A small self-supervised audio encoder (BEST-RQ), trained from scratch: trained on synthesized solo parts of chorales (CocoChorales).
Rows from block 2 of a small self-supervised audio encoder (BEST-RQ), named by matrix and row number. Rows with one number belong to one channel. Each number is 200 + 30 x the weight over its row's rms, rounded and kept within 0 to 999. All counts start at 0.
After each channel's rows are labels from the 100 clips, of 14976, where the channel reaches its highest value: "loudest" is the band of the loudest frequency at the time of the peak. Only what is clearly more common there than usual is listed. The data: synthesized solo parts of chorales (CocoChorales).
# convs0: first width-5 conv (model.blocks.2.convs.0.weight, 96x96x5, each kernel summed), inputs 0-95
# convs1: second width-5 conv (model.blocks.2.convs.1.weight, 96x96x5, transposed, each kernel summed), outputs 0-95

convs0.24,177,204,187,145,191,168,227,206,234,232,206,186,236,171,241,189,168,176,182,171,132,204,207,230,189,177,187,222,177,202,150,202,216,207,237,174,261,197,172,205,182,183,220,150,184,208,249,195,197,171,229,208,285,214,198,200,242,161,269,185,226,214,230,192,176,197,214,161,189,210,187,214,274,166,242,267,217,194,163,214,238,199,168,188,255,161,222,227,178,172,223,181,206,172,185,188
convs1.24,167,179,184,187,235,183,169,208,254,175,176,197,216,202,209,182,195,262,229,216,169,182,215,162,235,134,199,179,170,182,193,245,231,188,165,207,183,106,231,230,155,183,226,136,201,174,199,254,218,239,205,203,241,230,218,202,228,219,257,215,186,246,145,177,228,232,237,228,208,159,209,217,235,223,193,156,217,198,205,176,194,158,177,194,181,194,243,200,237,202,228,210,212,193,169,241
loudest: 1000 to 2000 Hz

convs0.13,207,195,182,175,170,225,232,174,217,205,133,208,211,193,183,219,239,220,156,227,209,176,228,225,173,156,151,166,145,187,197,192,220,211,163,237,156,250,188,201,209,239,222,158,182,210,199,185,233,229,213,196,252,172,252,184,219,209,216,164,171,211,184,190,137,238,181,181,198,174,141,213,230,197,225,210,203,266,127,202,179,255,266,180,197,157,184,203,192,181,195,192,200,230,250,206
convs1.13,235,177,142,226,247,157,171,183,196,184,172,209,176,236,169,148,242,217,225,176,155,205,210,230,136,217,179,192,240,166,163,196,215,162,189,213,188,174,187,190,165,214,192,218,264,138,158,188,202,229,224,148,162,230,236,208,204,221,194,228,208,188,198,167,196,227,211,171,178,191,249,156,218,213,257,250,195,180,238,182,187,214,221,196,183,177,181,229,249,225,230,161,192,156,232,157
loudest: 250 to 500 Hz

convs0.69,186,242,224,200,170,155,185,227,226,175,221,207,214,150,215,208,260,151,226,257,225,197,193,197,221,183,214,185,172,208,216,162,181,156,168,161,185,209,213,251,202,218,178,157,251,165,165,231,209,189,215,248,238,181,189,181,213,213,289,245,223,161,214,181,227,204,176,202,174,220,210,222,146,192,171,231,202,224,230,176,180,204,265,185,139,176,189,206,174,229,162,193,192,176,176,144
convs1.69,218,204,184,215,227,156,215,172,170,218,230,163,231,147,189,167,165,189,239,198,221,200,191,170,256,229,179,193,210,207,175,173,249,215,220,204,207,232,135,149,206,232,202,175,182,234,198,199,158,169,194,192,175,162,235,259,166,155,234,157,121,240,208,176,228,223,190,245,193,192,202,169,205,180,220,138,168,198,219,205,194,215,245,145,230,191,160,215,229,226,202,171,234,175,183,160
loudest: 250 to 500 Hz

convs0.62,215,194,188,174,165,195,169,262,181,207,185,209,173,232,193,212,151,237,155,199,184,205,183,218,196,180,212,192,164,234,207,186,201,230,219,223,188,171,176,206,235,201,175,196,158,231,177,222,181,196,211,179,202,241,218,178,204,270,209,166,203,223,183,199,242,242,215,166,187,264,168,199,204,241,194,209,162,171,219,255,181,260,174,189,120,237,241,198,167,279,228,137,174,178,192,243
convs1.62,157,204,150,228,184,185,224,205,150,168,174,176,229,204,194,235,214,166,221,222,222,179,216,184,179,186,200,185,289,196,188,203,242,196,265,241,190,199,188,252,237,260,155,236,170,180,217,175,193,241,155,186,177,232,224,193,149,186,161,250,195,207,234,202,158,247,190,202,146,262,186,172,206,171,175,194,240,175,194,208,184,177,237,187,184,210,228,159,239,168,194,197,167,186,185,221
loudest: 500 to 1000 Hz

convs0.48,249,191,208,192,187,210,150,234,216,227,226,248,151,203,184,162,238,243,260,203,200,224,172,221,225,238,150,189,251,195,203,203,209,252,261,161,188,182,237,206,233,200,201,213,248,176,185,220,212,232,226,173,242,226,154,197,204,139,190,196,186,185,171,178,166,226,212,239,146,201,176,233,179,176,226,222,202,190,215,146,188,137,251,214,194,208,199,182,224,241,192,180,159,176,153,177
convs1.48,178,262,197,256,144,246,130,161,215,216,184,246,156,193,189,179,221,200,182,201,198,193,206,232,178,231,195,235,211,200,133,237,216,140,185,179,192,153,203,174,230,175,189,194,222,221,239,196,161,185,184,254,243,191,179,180,171,258,230,192,214,140,241,173,211,211,178,153,179,200,208,215,203,184,233,206,237,209,225,202,183,136,239,193,228,230,211,222,175,199,199,183,193,183,202,140
loudest: 1000 to 2000 Hz; 2000 to 4000 Hz

convs0.59,228,250,170,167,179,224,179,165,215,190,237,185,203,185,203,231,239,201,247,191,148,205,188,207,153,238,222,195,221,143,219,206,175,203,221,134,158,210,184,255,234,181,235,196,167,189,211,186,226,214,239,225,198,184,208,175,177,205,180,223,210,138,181,197,210,232,232,206,191,191,204,236,179,224,204,178,178,140,185,212,147,190,183,215,256,219,187,218,246,245,111,245,232,179,195,143
convs1.59,198,199,234,233,180,139,158,208,178,218,220,193,218,194,160,215,233,154,195,245,180,240,206,214,215,238,244,217,171,143,120,221,236,199,194,238,156,177,164,187,166,177,221,169,203,261,185,176,222,196,213,250,216,196,218,184,255,226,221,170,162,168,225,188,232,227,203,188,188,176,235,146,235,169,187,157,169,206,219,189,207,152,149,186,197,170,200,193,189,174,159,204,264,213,224,219
loudest: 1000 to 2000 Hz; 2000 to 4000 Hz

convs0.63,182,158,241,201,193,230,184,220,158,243,161,177,185,233,187,157,241,266,215,218,218,223,197,276,186,226,214,195,213,170,230,239,158,185,182,224,214,209,161,184,254,157,162,138,220,175,199,229,231,225,197,212,161,185,160,203,182,189,195,229,217,190,132,258,218,203,172,192,165,259,172,148,209,179,207,196,186,219,205,189,237,264,192,218,161,201,202,200,262,209,200,219,216,195,194,210
convs1.63,216,272,173,177,154,199,206,217,236,217,152,209,209,184,181,185,280,246,205,178,226,224,204,186,157,122,174,219,176,201,186,231,194,175,203,248,221,226,225,169,191,214,188,170,180,232,237,136,239,158,158,213,223,187,185,196,206,197,219,167,175,161,244,202,169,133,214,231,196,225,181,216,207,185,203,157,223,150,157,172,172,189,195,200,183,177,240,227,226,170,175,218,200,220,254,208
loudest: 1000 to 2000 Hz

convs0.50,278,198,254,223,185,174,164,201,191,210,215,219,220,188,225,196,214,227,222,182,172,222,175,218,209,208,171,234,161,200,244,233,223,227,143,245,169,181,206,176,206,188,192,204,229,162,197,204,196,156,199,200,220,148,230,177,172,247,156,220,267,216,183,239,199,185,206,223,201,180,253,162,171,171,168,223,181,230,218,206,114,261,218,271,207,215,180,207,176,215,189,216,229,182,192,148
convs1.50,161,167,250,231,169,217,179,169,217,161,228,256,208,203,221,164,197,201,158,157,224,142,180,194,147,244,162,186,220,210,199,215,209,174,194,211,207,158,163,200,203,149,246,220,197,195,164,164,159,237,208,158,219,187,177,195,219,193,189,185,248,159,218,169,225,174,203,238,167,192,197,176,183,237,208,155,204,282,255,214,163,211,195,228,158,230,203,151,192,162,216,240,161,221,199,190
loudest: 1000 to 2000 Hz

convs0.16,197,195,202,232,186,193,181,169,178,207,244,182,187,170,209,220,167,169,261,223,206,204,200,150,238,191,208,163,207,227,163,240,233,250,204,140,198,201,216,198,175,241,198,204,221,198,208,147,182,223,195,160,215,209,165,238,247,158,244,213,208,164,188,220,205,170,252,151,164,188,201,186,206,196,172,161,203,170,245,184,215,160,301,176,198,237,162,194,257,214,175,201,150,175,225,229
convs1.16,177,193,230,226,170,199,197,181,213,193,142,249,216,223,168,202,157,179,183,254,239,198,231,191,206,234,165,246,253,231,197,239,215,221,239,175,195,264,219,262,198,211,186,224,233,154,191,231,219,220,166,191,227,214,236,201,196,223,190,180,221,242,225,180,225,235,196,230,215,262,121,247,226,260,225,199,208,240,186,211,230,204,243,215,174,186,172,171,202,245,227,207,222,224,209,230
loudest: 250 to 500 Hz

convs0.52,200,188,217,179,155,190,235,183,182,195,200,203,172,157,152,235,239,174,232,161,187,218,197,191,206,194,202,221,156,217,150,210,191,188,205,229,188,169,226,119,208,213,205,216,243,184,155,214,183,297,226,227,249,206,214,189,244,206,179,168,189,143,179,228,166,215,184,217,143,229,215,212,239,204,195,189,143,216,180,237,217,192,226,175,178,184,209,246,168,149,200,204,176,221,271,174
convs1.52,247,188,224,224,194,201,205,152,227,213,260,200,193,215,176,171,174,162,222,233,257,181,177,177,204,191,177,199,237,223,177,212,251,221,223,221,250,200,212,201,178,174,221,226,223,204,204,172,188,138,221,203,196,182,228,223,225,164,207,205,188,160,214,199,145,196,162,305,194,229,166,243,159,190,226,206,220,194,249,217,184,147,263,228,239,158,197,235,244,169,241,185,217,191,193,204
loudest: 250 to 500 Hz

convs0.34,160,214,170,175,195,241,175,133,184,158,189,217,155,172,183,228,237,272,256,184,202,174,234,196,241,193,203,210,211,196,223,213,206,209,187,174,204,171,231,147,201,189,268,216,215,233,169,228,218,201,217,179,221,175,194,260,175,190,206,176,171,213,205,221,155,194,185,188,168,232,147,237,167,219,207,184,228,207,154,161,190,150,242,180,210,247,137,165,209,220,197,226,232,209,238,153
convs1.34,254,195,167,218,183,250,158,218,209,199,226,183,197,184,146,198,189,191,214,170,162,189,191,254,232,203,190,250,188,183,282,135,212,232,215,181,191,189,230,171,186,177,190,196,229,197,175,190,228,206,214,194,210,159,188,241,273,214,277,218,221,189,175,194,215,177,204,241,146,175,205,220,197,214,258,251,179,176,189,159,227,231,242,213,222,199,183,239,178,245,246,233,182,183,209,221
loudest: 250 to 500 Hz

convs0.12,176,217,235,166,179,180,162,214,173,226,169,194,208,217,208,194,185,170,221,128,254,225,237,162,223,181,217,166,200,231,224,179,182,237,210,173,212,222,168,222,236,196,194,215,165,215,227,166,191,224,242,148,205,258,162,221,243,176,224,199,173,131,193,159,207,187,229,178,158,163,203,210,214,201,196,217,175,248,288,197,204,218,243,254,187,277,207,205,200,194,220,183,206,187,153,204
convs1.12,209,213,185,191,204,153,167,188,219,150,210,229,178,194,182,212,197,188,219,171,185,167,198,226,145,206,168,227,216,207,239,230,157,140,107,183,216,214,217,217,203,214,179,161,189,253,167,186,205,195,149,208,194,185,260,173,229,183,180,171,173,185,193,275,235,158,216,133,163,133,223,185,220,225,226,232,196,172,204,223,212,171,192,184,226,185,233,186,157,214,191,166,179,212,169,246
loudest: 1000 to 2000 Hz

convs0.75,199,217,260,169,202,243,185,241,214,218,227,180,197,232,166,186,244,179,289,203,193,175,193,233,217,197,186,229,183,236,245,184,129,165,171,176,178,264,204,186,168,188,228,183,261,233,168,202,172,213,215,168,173,174,255,156,215,160,208,178,172,180,188,163,223,176,232,189,228,223,180,174,237,176,175,192,212,224,218,218,230,209,174,238,203,159,183,194,207,225,173,168,207,143,180,250
convs1.75,231,170,216,172,178,216,258,244,192,231,209,217,170,229,189,165,204,248,197,221,203,199,247,193,168,187,216,212,208,240,219,157,169,181,269,216,194,215,187,188,184,208,161,225,223,211,189,162,218,164,155,161,175,177,160,162,173,177,176,133,225,238,217,192,134,214,200,237,231,199,232,195,169,187,212,131,207,206,154,206,177,194,178,189,206,179,131,190,195,238,224,179,132,213,179,150
loudest: 1000 to 2000 Hz

convs0.64,175,211,229,182,225,184,186,212,149,223,194,238,258,204,199,139,207,205,195,201,159,199,175,206,219,216,230,165,245,192,220,154,205,175,199,221,209,224,237,231,220,239,238,196,168,169,167,185,229,207,143,165,224,182,218,144,232,261,171,147,158,153,182,253,203,198,182,216,145,183,191,169,200,215,178,254,203,212,240,199,205,165,223,224,172,201,208,186,214,268,196,174,249,171,148,222
convs1.64,203,185,227,224,259,244,198,212,230,191,210,199,220,199,179,251,174,149,208,196,257,217,233,206,216,207,199,174,146,190,191,212,170,214,221,225,254,164,199,232,242,143,186,229,197,182,204,211,197,218,199,225,237,219,185,178,147,168,232,188,220,270,232,245,211,221,227,211,201,241,216,231,211,164,207,199,149,222,169,238,237,191,208,219,158,194,208,187,277,156,148,247,153,179,232,203
loudest: 500 to 1000 Hz

convs0.17,166,235,231,213,212,214,212,188,225,193,170,195,186,176,159,186,176,151,196,261,209,137,203,179,245,206,228,223,169,179,198,181,197,171,169,239,211,236,211,209,203,248,220,194,295,258,134,182,201,188,171,179,241,203,248,167,179,233,159,206,121,219,210,199,265,201,218,177,187,243,240,217,181,179,197,199,200,164,195,204,163,181,155,204,225,190,258,210,180,183,203,214,201,210,199,218
convs1.17,223,223,242,226,170,250,218,192,218,181,200,177,259,202,231,217,210,223,219,198,202,235,176,152,287,252,196,232,197,228,217,171,144,248,207,241,239,195,213,179,177,175,206,184,201,206,239,193,197,192,188,188,189,189,240,222,235,189,235,234,234,199,182,240,210,249,256,198,209,215,140,229,173,147,145,213,217,233,240,201,211,160,232,174,216,210,149,191,217,193,224,178,205,162,245,241
loudest: 500 to 1000 Hz; 1000 to 2000 Hz