A small self-supervised audio encoder (BEST-RQ), trained from scratch: soap at rate 0.0029, 39062 training examples.
Rows from block 7, named by matrix and row number. Rows with one number belong to one channel. Each number is 500 + 50 x the weight over its row's rms, rounded and kept within 0 to 999. All counts start at 0. Numbers have three digits each. After the name is the row's rms in percent of the matrix's.
# convs0: first width-5 conv (model.blocks.7.convs.0.weight, 144x144x5), inputs 21-41, a 5 kernel for each
# convs1: second width-5 conv (model.blocks.7.convs.1.weight, 144x144x5, transposed), outputs 21-41, a 5 kernel for each
convs0.51 090:546513487547578534496624477465426514476481575467502520564536453557551448493481491481481580486524569557479370529484601495392370462554506511502554481542475492579521524378488440489482525541452551459575437472558482554514589519496478566518363570606432416537447382521462484444463527501525370456422539500445579507539504594
convs1.51 093:355419554503533502497509487527505532540597469525437539499539481518472416594480555616546492454453418472430497454517523572502543435500470542464450571558497540491433489523519477484543593470497423483546461504640445501592504512433426533487413461584527531612463471507493578591575552445542467545521457452467533442569528518
convs0.52 101:468414541551399552542614490446558520405394463503508517575510473520555551538487584520508426477452500532409540508489489496431605447464473495466555518508437602466525477469586496481441489440599612500551464528483506533384423510495592514456496499491574481498562519561528389539540450380429516476445546566434604514579552497
convs1.52 099:469562480535480420415582622499436506528457563441530479563446429487454563449480516585536462450483520578509503538445531444471496493456483517539468567456488549520424433506583509518504460537515541540436461504483509497499455501470400483468551487473504481485525485491495459488480495497497507495524487498481596501571512389
convs0.53 097:476449459540515494488500469484399462444474548576390584572489504487525495467411543505490556579536544539484463513523518576470559459491493562465466537526444519496478589515496446462494493436479581515675480468496423450431479529535434499438517434553522571574480476628492439568576493597532494552514464458423534459521463475
convs1.53 099:505485484525408623469430420474453618534491549566417441494481546468489433463414543531464602541458491489536411462563504504448577505500458488468508540486446473511461505507560600477554445389424509532584510493592344533469485515480417481561524435558400467388604459568580432496533470495499504492505472463429594392485462411
convs0.54 098:550589527583436439531520515462483547483461502507492573452568551521482466502446481530548486418513417485536462512561453487501545529416490450467524533463437465558550547530481517519500480465549494603430493433498571431430481569466485464485459445539505474506498483518478393577598495436473566484548522468428479627448394540
convs1.54 095:537434481511420432502366403523486501555456450464562544468593495408504493492489465467539542458489514508469501535448440499496502502438508508535493521569570474430578440618563519448443513576495551501475496546454535546500452617514570477581482591528486482498535470573532433559555514551427521555501419420431493578510475445
convs0.55 097:559459490452498465546453516543502555505433546522544498459545544546457582433486506530493473551596535466566488554397459516467432503560484535539527489414460489554501468539476478561402468457466486483540465530418512563511513424494457512443479476512453492516344577610487449359419525433461540539489476469568460586571462352
convs1.55 103:513467523529510498498496490445420518506489532546464543498428529490588544518493506487434488536554499481474494495527522527555577488520413462518474471473487434474493499614508527543418454491478535578500533622424489537488501473551453513485517532530454477488445489574501513503368548556478570520501569592597532604515499470
convs0.56 106:460508461436482506451509563535396477522507593558504557555392514527512443509474484481541572507588516432528590466460515468538496539520460528570412468585477516542438597563481493542530490542553482585537458518549422456608419499476570464445601514557476490422588431482490460530492342502572523543475556473431641472571550489
convs1.56 105:534522598447485511436474579525493479484483539530473519567414524550511457534488494616550541516511517442522525564462541464508480582497424499515557457458569514468524518495496523496510440481520424574493503498538497547474492506506501522437672516613486535510573431592544508533558495558471456485568510530468516514511498480
convs0.57 097:479513582504365516518392462624491461453469584569462459507445482434545573556472503524557456502451530514564500488456459471491438476544415423510458536566459495499490468573498468521471555501542544544487468515484526551455503384483545513493547486451509519432566510499532549544495535571449566499497546533534489596504441407
convs1.57 098:549540442492521519580485489555424511497449508477464516537419503513505522472534459470445411528571548559549605470537498426411481526451483553485456501502526430502464450460483542501525526492520558450428468553491523440495462423439558601588558440421461490461491398509535581530544492482473478560455516570514527491463427478
convs0.58 093:625500518456481444480550529554468497571474513551529536547519521541519539475619541542513421444547542434421553584509479498567489544410484461585513416496466509542429444485530522527471437416434518604495480466435451473492541456506472469493593364517511586441587551597524493429531532565463373502438443572415531502466547512
convs1.58 095:571418497488503476470451464453569488538474457521419425484454538491442554489530566538526467526527441412526562516545434509540516575379507490527549479411514446491437515487563550490432404431437474495513441519475531482539529465420531439524479427508492457426577548510540476466547516483439433487522479548462600414556462458
convs0.59 102:573418471506490512545529517552469608497499505502592569441553498505496569495434576500444507541512518485556482498534519567486561606470463442477524515518507431551546499415620574552516466486412487433522487629481497453506503389499557530552473442497571540408464537589574530527479551481407452448431510499483465499539475500
convs1.59 100:553555469499531605471532492532424598468559441472486538535480450546513487451529573535547479468501538453494468542566462516515501452460473526534477548512573586471464536516489496427519611563487459456562473434515476486467506476448435543469436498403701437532470472573496529637520553514408496506514548551563419461481506453
convs0.60 101:501444570449549514457445448436605504389453479418529539454588524432449431414519538446491446466495458538512502669497533475555580604531516490524559525516539449536545575493482573521490524434554532528424589479494504458477403498504440460512428553438460444433487427500482492493621606537562457523523556438471436432423476560
convs1.60 109:552507491507486517543591645476481595524487489573606590458427562516537440486515506545471583545446478543478497477489441504492503530550564489509524415462473587452464425547456488410459481458461397474453591510506494486528527458564506441560454472561523481483555388485556504583545537539473418518420512486476541528438455515
convs0.61 101:525401605485453543558571504454485501542480531517483517492556595528437502496420618514519607644467491527417518559534549472511562423489434417400556501555463477413554441529344526460445468555477536475620469537488429519562481462598495620475487510548531541491512465550520498536482465545475437527543495466480516506621473489
convs1.61 104:523493516430532486520501464444581420567532502554479497498447437504567472531421559441412550632527570522401501482452456539569561537490489429477459538508522573542538537525453524484516474471508475471588562485508409447554531481523543515457484489571478513533397471503503535470526536513476457514540476470455541506521517435
convs0.62 104:462462441509540486517460466499436439581568558439486509508517526390437491489516542517426484523474472414442477428381568522496538404409499542528549494534407553531625533429465552531485528587540454455481489485411479416504438436483527532565449520378499514501577502472545462445487525457471486461530585466470473507663504476
convs1.62 099:478412516503501499489477435582457522493478507479537560570435460524463477522439479493485556557446483455371415579487548462461532543531500460393516418542468527516509484505520542489548489483570526545563466494444487549500528507541398602464440384513478477470513550533500487464498417527541515571512487460494518536474467488
convs0.63 090:455467464490536405506529488541564487505502498590481523550425580503519428496474502524479461574462513439528463519526510510452409549477470411488497496540475359484447605599512402484433519477552570432450487547524477523477567568563513404452361482492538539488444499457535550476460489417533517487545542494465473515452559483
convs1.63 096:492452504488546455513491527516457404450532403555472522530445473499494506480403488437488484569446493475522528404408473524593472456492492408470462489504407554505458608549488514543523583455452558465461593432480511474457567442588482403547472527503429444481549544482390505526524495546598470517532469506423489465502534562
convs0.64 096:499556506489490443530441511624473495509554506535493443492480483511528530513469436545611532479483386552482555494579509479493505473491576522486513528471559467526468412557517499421461536533614535612592487444476403489560491421489488601516496502467510612498445531524497427465464447466549513464471553605631566460384378559
convs1.64 094:510576463555570447589514485453492500548492454481468503518513512537498463414513523525584563442517515554531538504514450478484467486495569430393451513468482463506580591488455425442489536581540519495448542467366416571587576475510481539581559474531498538587526476445574496558530522489459433497521522649573460449491467416
convs0.65 107:607507541500497502607463437588451544505556546488539442494488443538566502541437444561521493502546529457463479501489609483529500469397483524507484438502519501513461493489505461511472482527460561540570503481486470479465508497518546402428570412476433475458438541525503469509493514487461495522558488462516511436598504439
convs1.65 105:500516470503426479504470523487487534447481512490547552541422442513486507572512476489559552516454518540501504485567553450467535533440536465519480531470513573501438489573509474477508580491499470555482430527514528532454492510538518480596475495428511543536496537448491518612418533487486503518550520506554531464506487453
convs0.66 097:481560466514471448441573580519510525389487581518521506561461550461533562409427502601539518591478545526470423526422498537513526531513574503487520471427463453534554445478583458464503433508445465726522485563562525514609520452495465505550435511489525495411573516493560545466531442525505522517520495532488488508536465434
convs1.66 097:513483514440570583448447505504459499544518451478499517503501549457435581491402436506537555539512508438569410450502543481544545558461451450496494490560443423486489497448553564509527490417571535473551460528528483544589472501453588578403454411553523511452477476428438576508578415468489487471555528608518488509552533427
convs0.67 095:519515410502521540451481530542502539484508527490548506535531530445434461527494471450482514468440525499514470579511477462570514513365417482512582449606499522512520521497559538568504531558557611533498524486454426594441424421528546486434543470478451405471486462504525612550612549493425559530444564502468537422418583464
convs1.67 091:504594468558449462447546464424569451528531477465342495502535513539593561528600525494469482477522443522544504499492567494423476483509577519513505500534511505556573540566478517372500536486501533517454536425515452592429618564592510556535619480455502502560569536553500532497419501498427522598591522520524397535511505485
convs0.68 101:501534500489468558476515541481529456465536498557403578540454572500484486558477494432446496584462497513377509495539515521483454530482497505469369556496524486558503437525528615506455512431569528468601531543398424523468369531559538433461483462521538500469548562520543625536522464474529447580521567456422434565511478435
convs1.68 100:531450542509441504423490497533525474552525498495442479512552465456523482551479586560509466564397505478466518445493573524511414496524498466522536508536564567487521590328472405510514565498540514577476453499456512461529507602546534501520491520458504445427452479452524473451571457512521517579592528471412440502456577543
convs0.69 102:471554490400547435449505481484542559514547480538510478499447496478492459476560508511483450500566473444467505475504505497585359462465474541449490477537511542489501435457520456508561475524555494553606519439498496392538472466529490416443520554437476552543394578494504444587594497512563416459568462390542562457518482373
convs1.69 104:554581549451606600437559522525437442483432387528443512496536426550530461499483510482511498493524447471501450512502461530466559535469456437545539483430480539546468513459486544520504485489465508544421547542507463433510469526491485515491462511468456460546408533449484476546411479537541406398542597523563499522549533504
convs0.70 101:532478552495494536445427566539542581490500469443483497544491426477396494457477482477510504574486493642459478504442450435599566434515386509518536429463496464534464524498475520555536550407502468435479470533490552439530493429479533447421589607506623631504422492490544580530530509582502419542405533516558514625501582431
convs1.70 104:524530553450490516525520469454560527491560565445445472459484530447546512464445434495455413480493507488450549601566505543379442451536526509485437563533512469544525482450522574447527439503489501508562534498446452481492446392518540509511484454504514586517473556443495491525631575534511508519538431516416531467531502583
convs0.71 096:519518573459492432466495644720533489475509479489486422477535540436455512540428431617516525475510447631527456499479412325425466478440583477514508538412455525468502379528440515458583545504452506491475473482451527481560449438393467443480462476453487592496463457515548488544517465603482525445590554526583507527459549474
convs1.71 096:484471375514615526558592506292510493482449441475507501505464507520491523469493434466521587509561588586515529511449464391534519512567542480413542475484453451499538479490574562482614414500493406456581620539553480477549451549501472553481483560522417492441512544532574578640535469502484450525594541539704540456505429565
convs0.72 101:526438418501349448479624577586463467505459519468536472439611562465533537404401539518543522566505493489464524407459441467550466453507537568527547535509528505520477425471521505529550581504480578500527531473494499501491409566533504498437473501559542453572496523531543603475493590445560512477493534484545589519498499493
convs1.72 097:460436543520533496482488443463474482523455484529559449459425482576457491433523537495544543511468533514391525513544526491476502556517483560391507521385491551490497521447493461495485631441528535390517468512477449457485415534478508533522497527516438518434553472449555520548463535505419551533452480425517446494503466563
convs0.73 099:456523457514458465487485498557454554498495454499498490513638441498527509468487473527595526479439448513492449458443528371431478468470511419486430496546531474470533458462455533449481495513499451504555416416543402506507486462503507505455541466525439477593415575513485494324432454485470459611521474565495549540477456540
convs1.73 101:550435459536503563504540394403546471539483407493552548433550564504556495478460402502508492563593578577624533464456403409551475481468546547419470526489509477511451470553557489453550479553509490435549452514511478438504541486604430548475569516527420504584412627495497590434567528626505430469490479441485517471505400534
convs0.74 097:459517453479559494407485537614493566536535477498479590456481531517528501468417552540550579478488506490381426473428460567476552463414499460487541492475397451448576527449491501518472444407525562532566583494518405551443481468525416522477479463469420472478532519486579503463543471474570470515523510520554515470502558478
convs1.74 093:482514528504489488438504517490454563466533525612459535464509506483454530458447519494506533507431461514425391419474560604560550503435455535575445512551570440457485516535628505519528485453477453471593494474404441466523546487570498454499502390499544464588479521588529456479611522494409553505498456436459518472512490527
convs0.75 102:490537520443434550508544572453529569400482404492530485529456573504480446523584525489483433513492578422471471515511572511464515466421504497508495471477531487430523499485391531494439400553511453558483506563466508383480397601510425572514552456521473557461543498499456532524590524421450503537506595524529555444546494474
convs1.75 097:508517569498602504552436542499478523505456393530478496542564512509464536512600555546445421468422404493570419518544472533443488488578460534475501396556418542450523513546476514507486447494465497552446514420579557543472453485573461542539507493571522470487514482453480396422505544534531442570434577451454526414504627527
convs0.76 102:481498566485466548454499539520413540524482444534483568547472498471585510461378588591406470599454413567497493556527482466565400546528507543527476531443554607525448513474489472396447508479552517512605489442515493446433453588539492451535619511553593550421549538560477469580489506461511576542399499593521585473545486551
convs1.76 103:599531452515467519552553501497510582434486481536405457511607496549513487575398605489474526447452525578427540575408475502561476528474477468513532469515396596479458479521495534467587593425489459490458431618532533463440554549465448573521579581523429519439533426556461405521490470498517548394441510518539546449548532482
convs0.77 108:460455547563542558563434490562422448533501472510467564454436460537465461403546483543552605585500490518503480599445516392523553568535493488468506469437599528401474504476494485506497504503507472526516518516495529452478564547462610459520546434550500454563484412474585608548506444471488520563428489569517535373559501341
convs1.77 102:569491432628704466542597453528410637431513526403434489430492434477567516491517487571504541529456544563472557507446527523484483446569452544437432507490481557490497545503510538537510535504530427491487465564495533594382472584537524467533450459509524427467479437479489491542502463494531606458474565547573611488553533523
convs0.78 094:501432539485432502483550465386509456516501474481478497516536562511529588469371488545573397605371458508387439467445572448492451463584519579544472510511443640508505497576513433492457451468496527561551491502486506471551433446417592533460555439575516562504449514427493515528441575480437560474419499582514588475512533497
convs1.78 097:424408374441463563517560486474540522419470482444488518606591507527456515502463483371492590448508449528491454469542568447467457508567473479495569544381408490488511595577464514512500445431469503558512494488522407485440481501449449476478481433490509520496553506513565535485498596568479448475480563543513513465525503496
convs0.79 099:530484501513483538511467468529502507536453540446495479523475578540529527452557574563497448511496413444491408549490511504489507493508534405505516490489608512495472487517488454509514658471473514451536486444460565484548396430503479537470535486420444542537597476464480523467553483443529444502489582420526583525433520543
convs1.79 096:548527577419489461504482543388384462528464466451495521513521547363455441439539470457532477470520480497505481457514470526483514508525508495575448547429440526551474484447448535459547580542508510395385448452522484482456515555545498485488493493429455447486570557421552569456451511539564478496529473533532552467520494499
convs0.80 105:514524470533478475517539590610484571534421453425537457497533490525550531508633434497559391518447520536565514446505519509416481440446569464478544565462413569528479538527469545537428507501504487494539512454428473580519489544416514498546507465383534489492571469425494498485384613473468530501457414494573491619472416529
convs1.80 104:478545555456557536530544453394490566498449548453508457513490509468462511530663472549547401425385509510494525499505537422423536524473487539435487502454449534506451502573498558565458515444548491427484512532519461490542599480504464479453479448404515489485584488452574539519422615492451470470499569512457480553476502447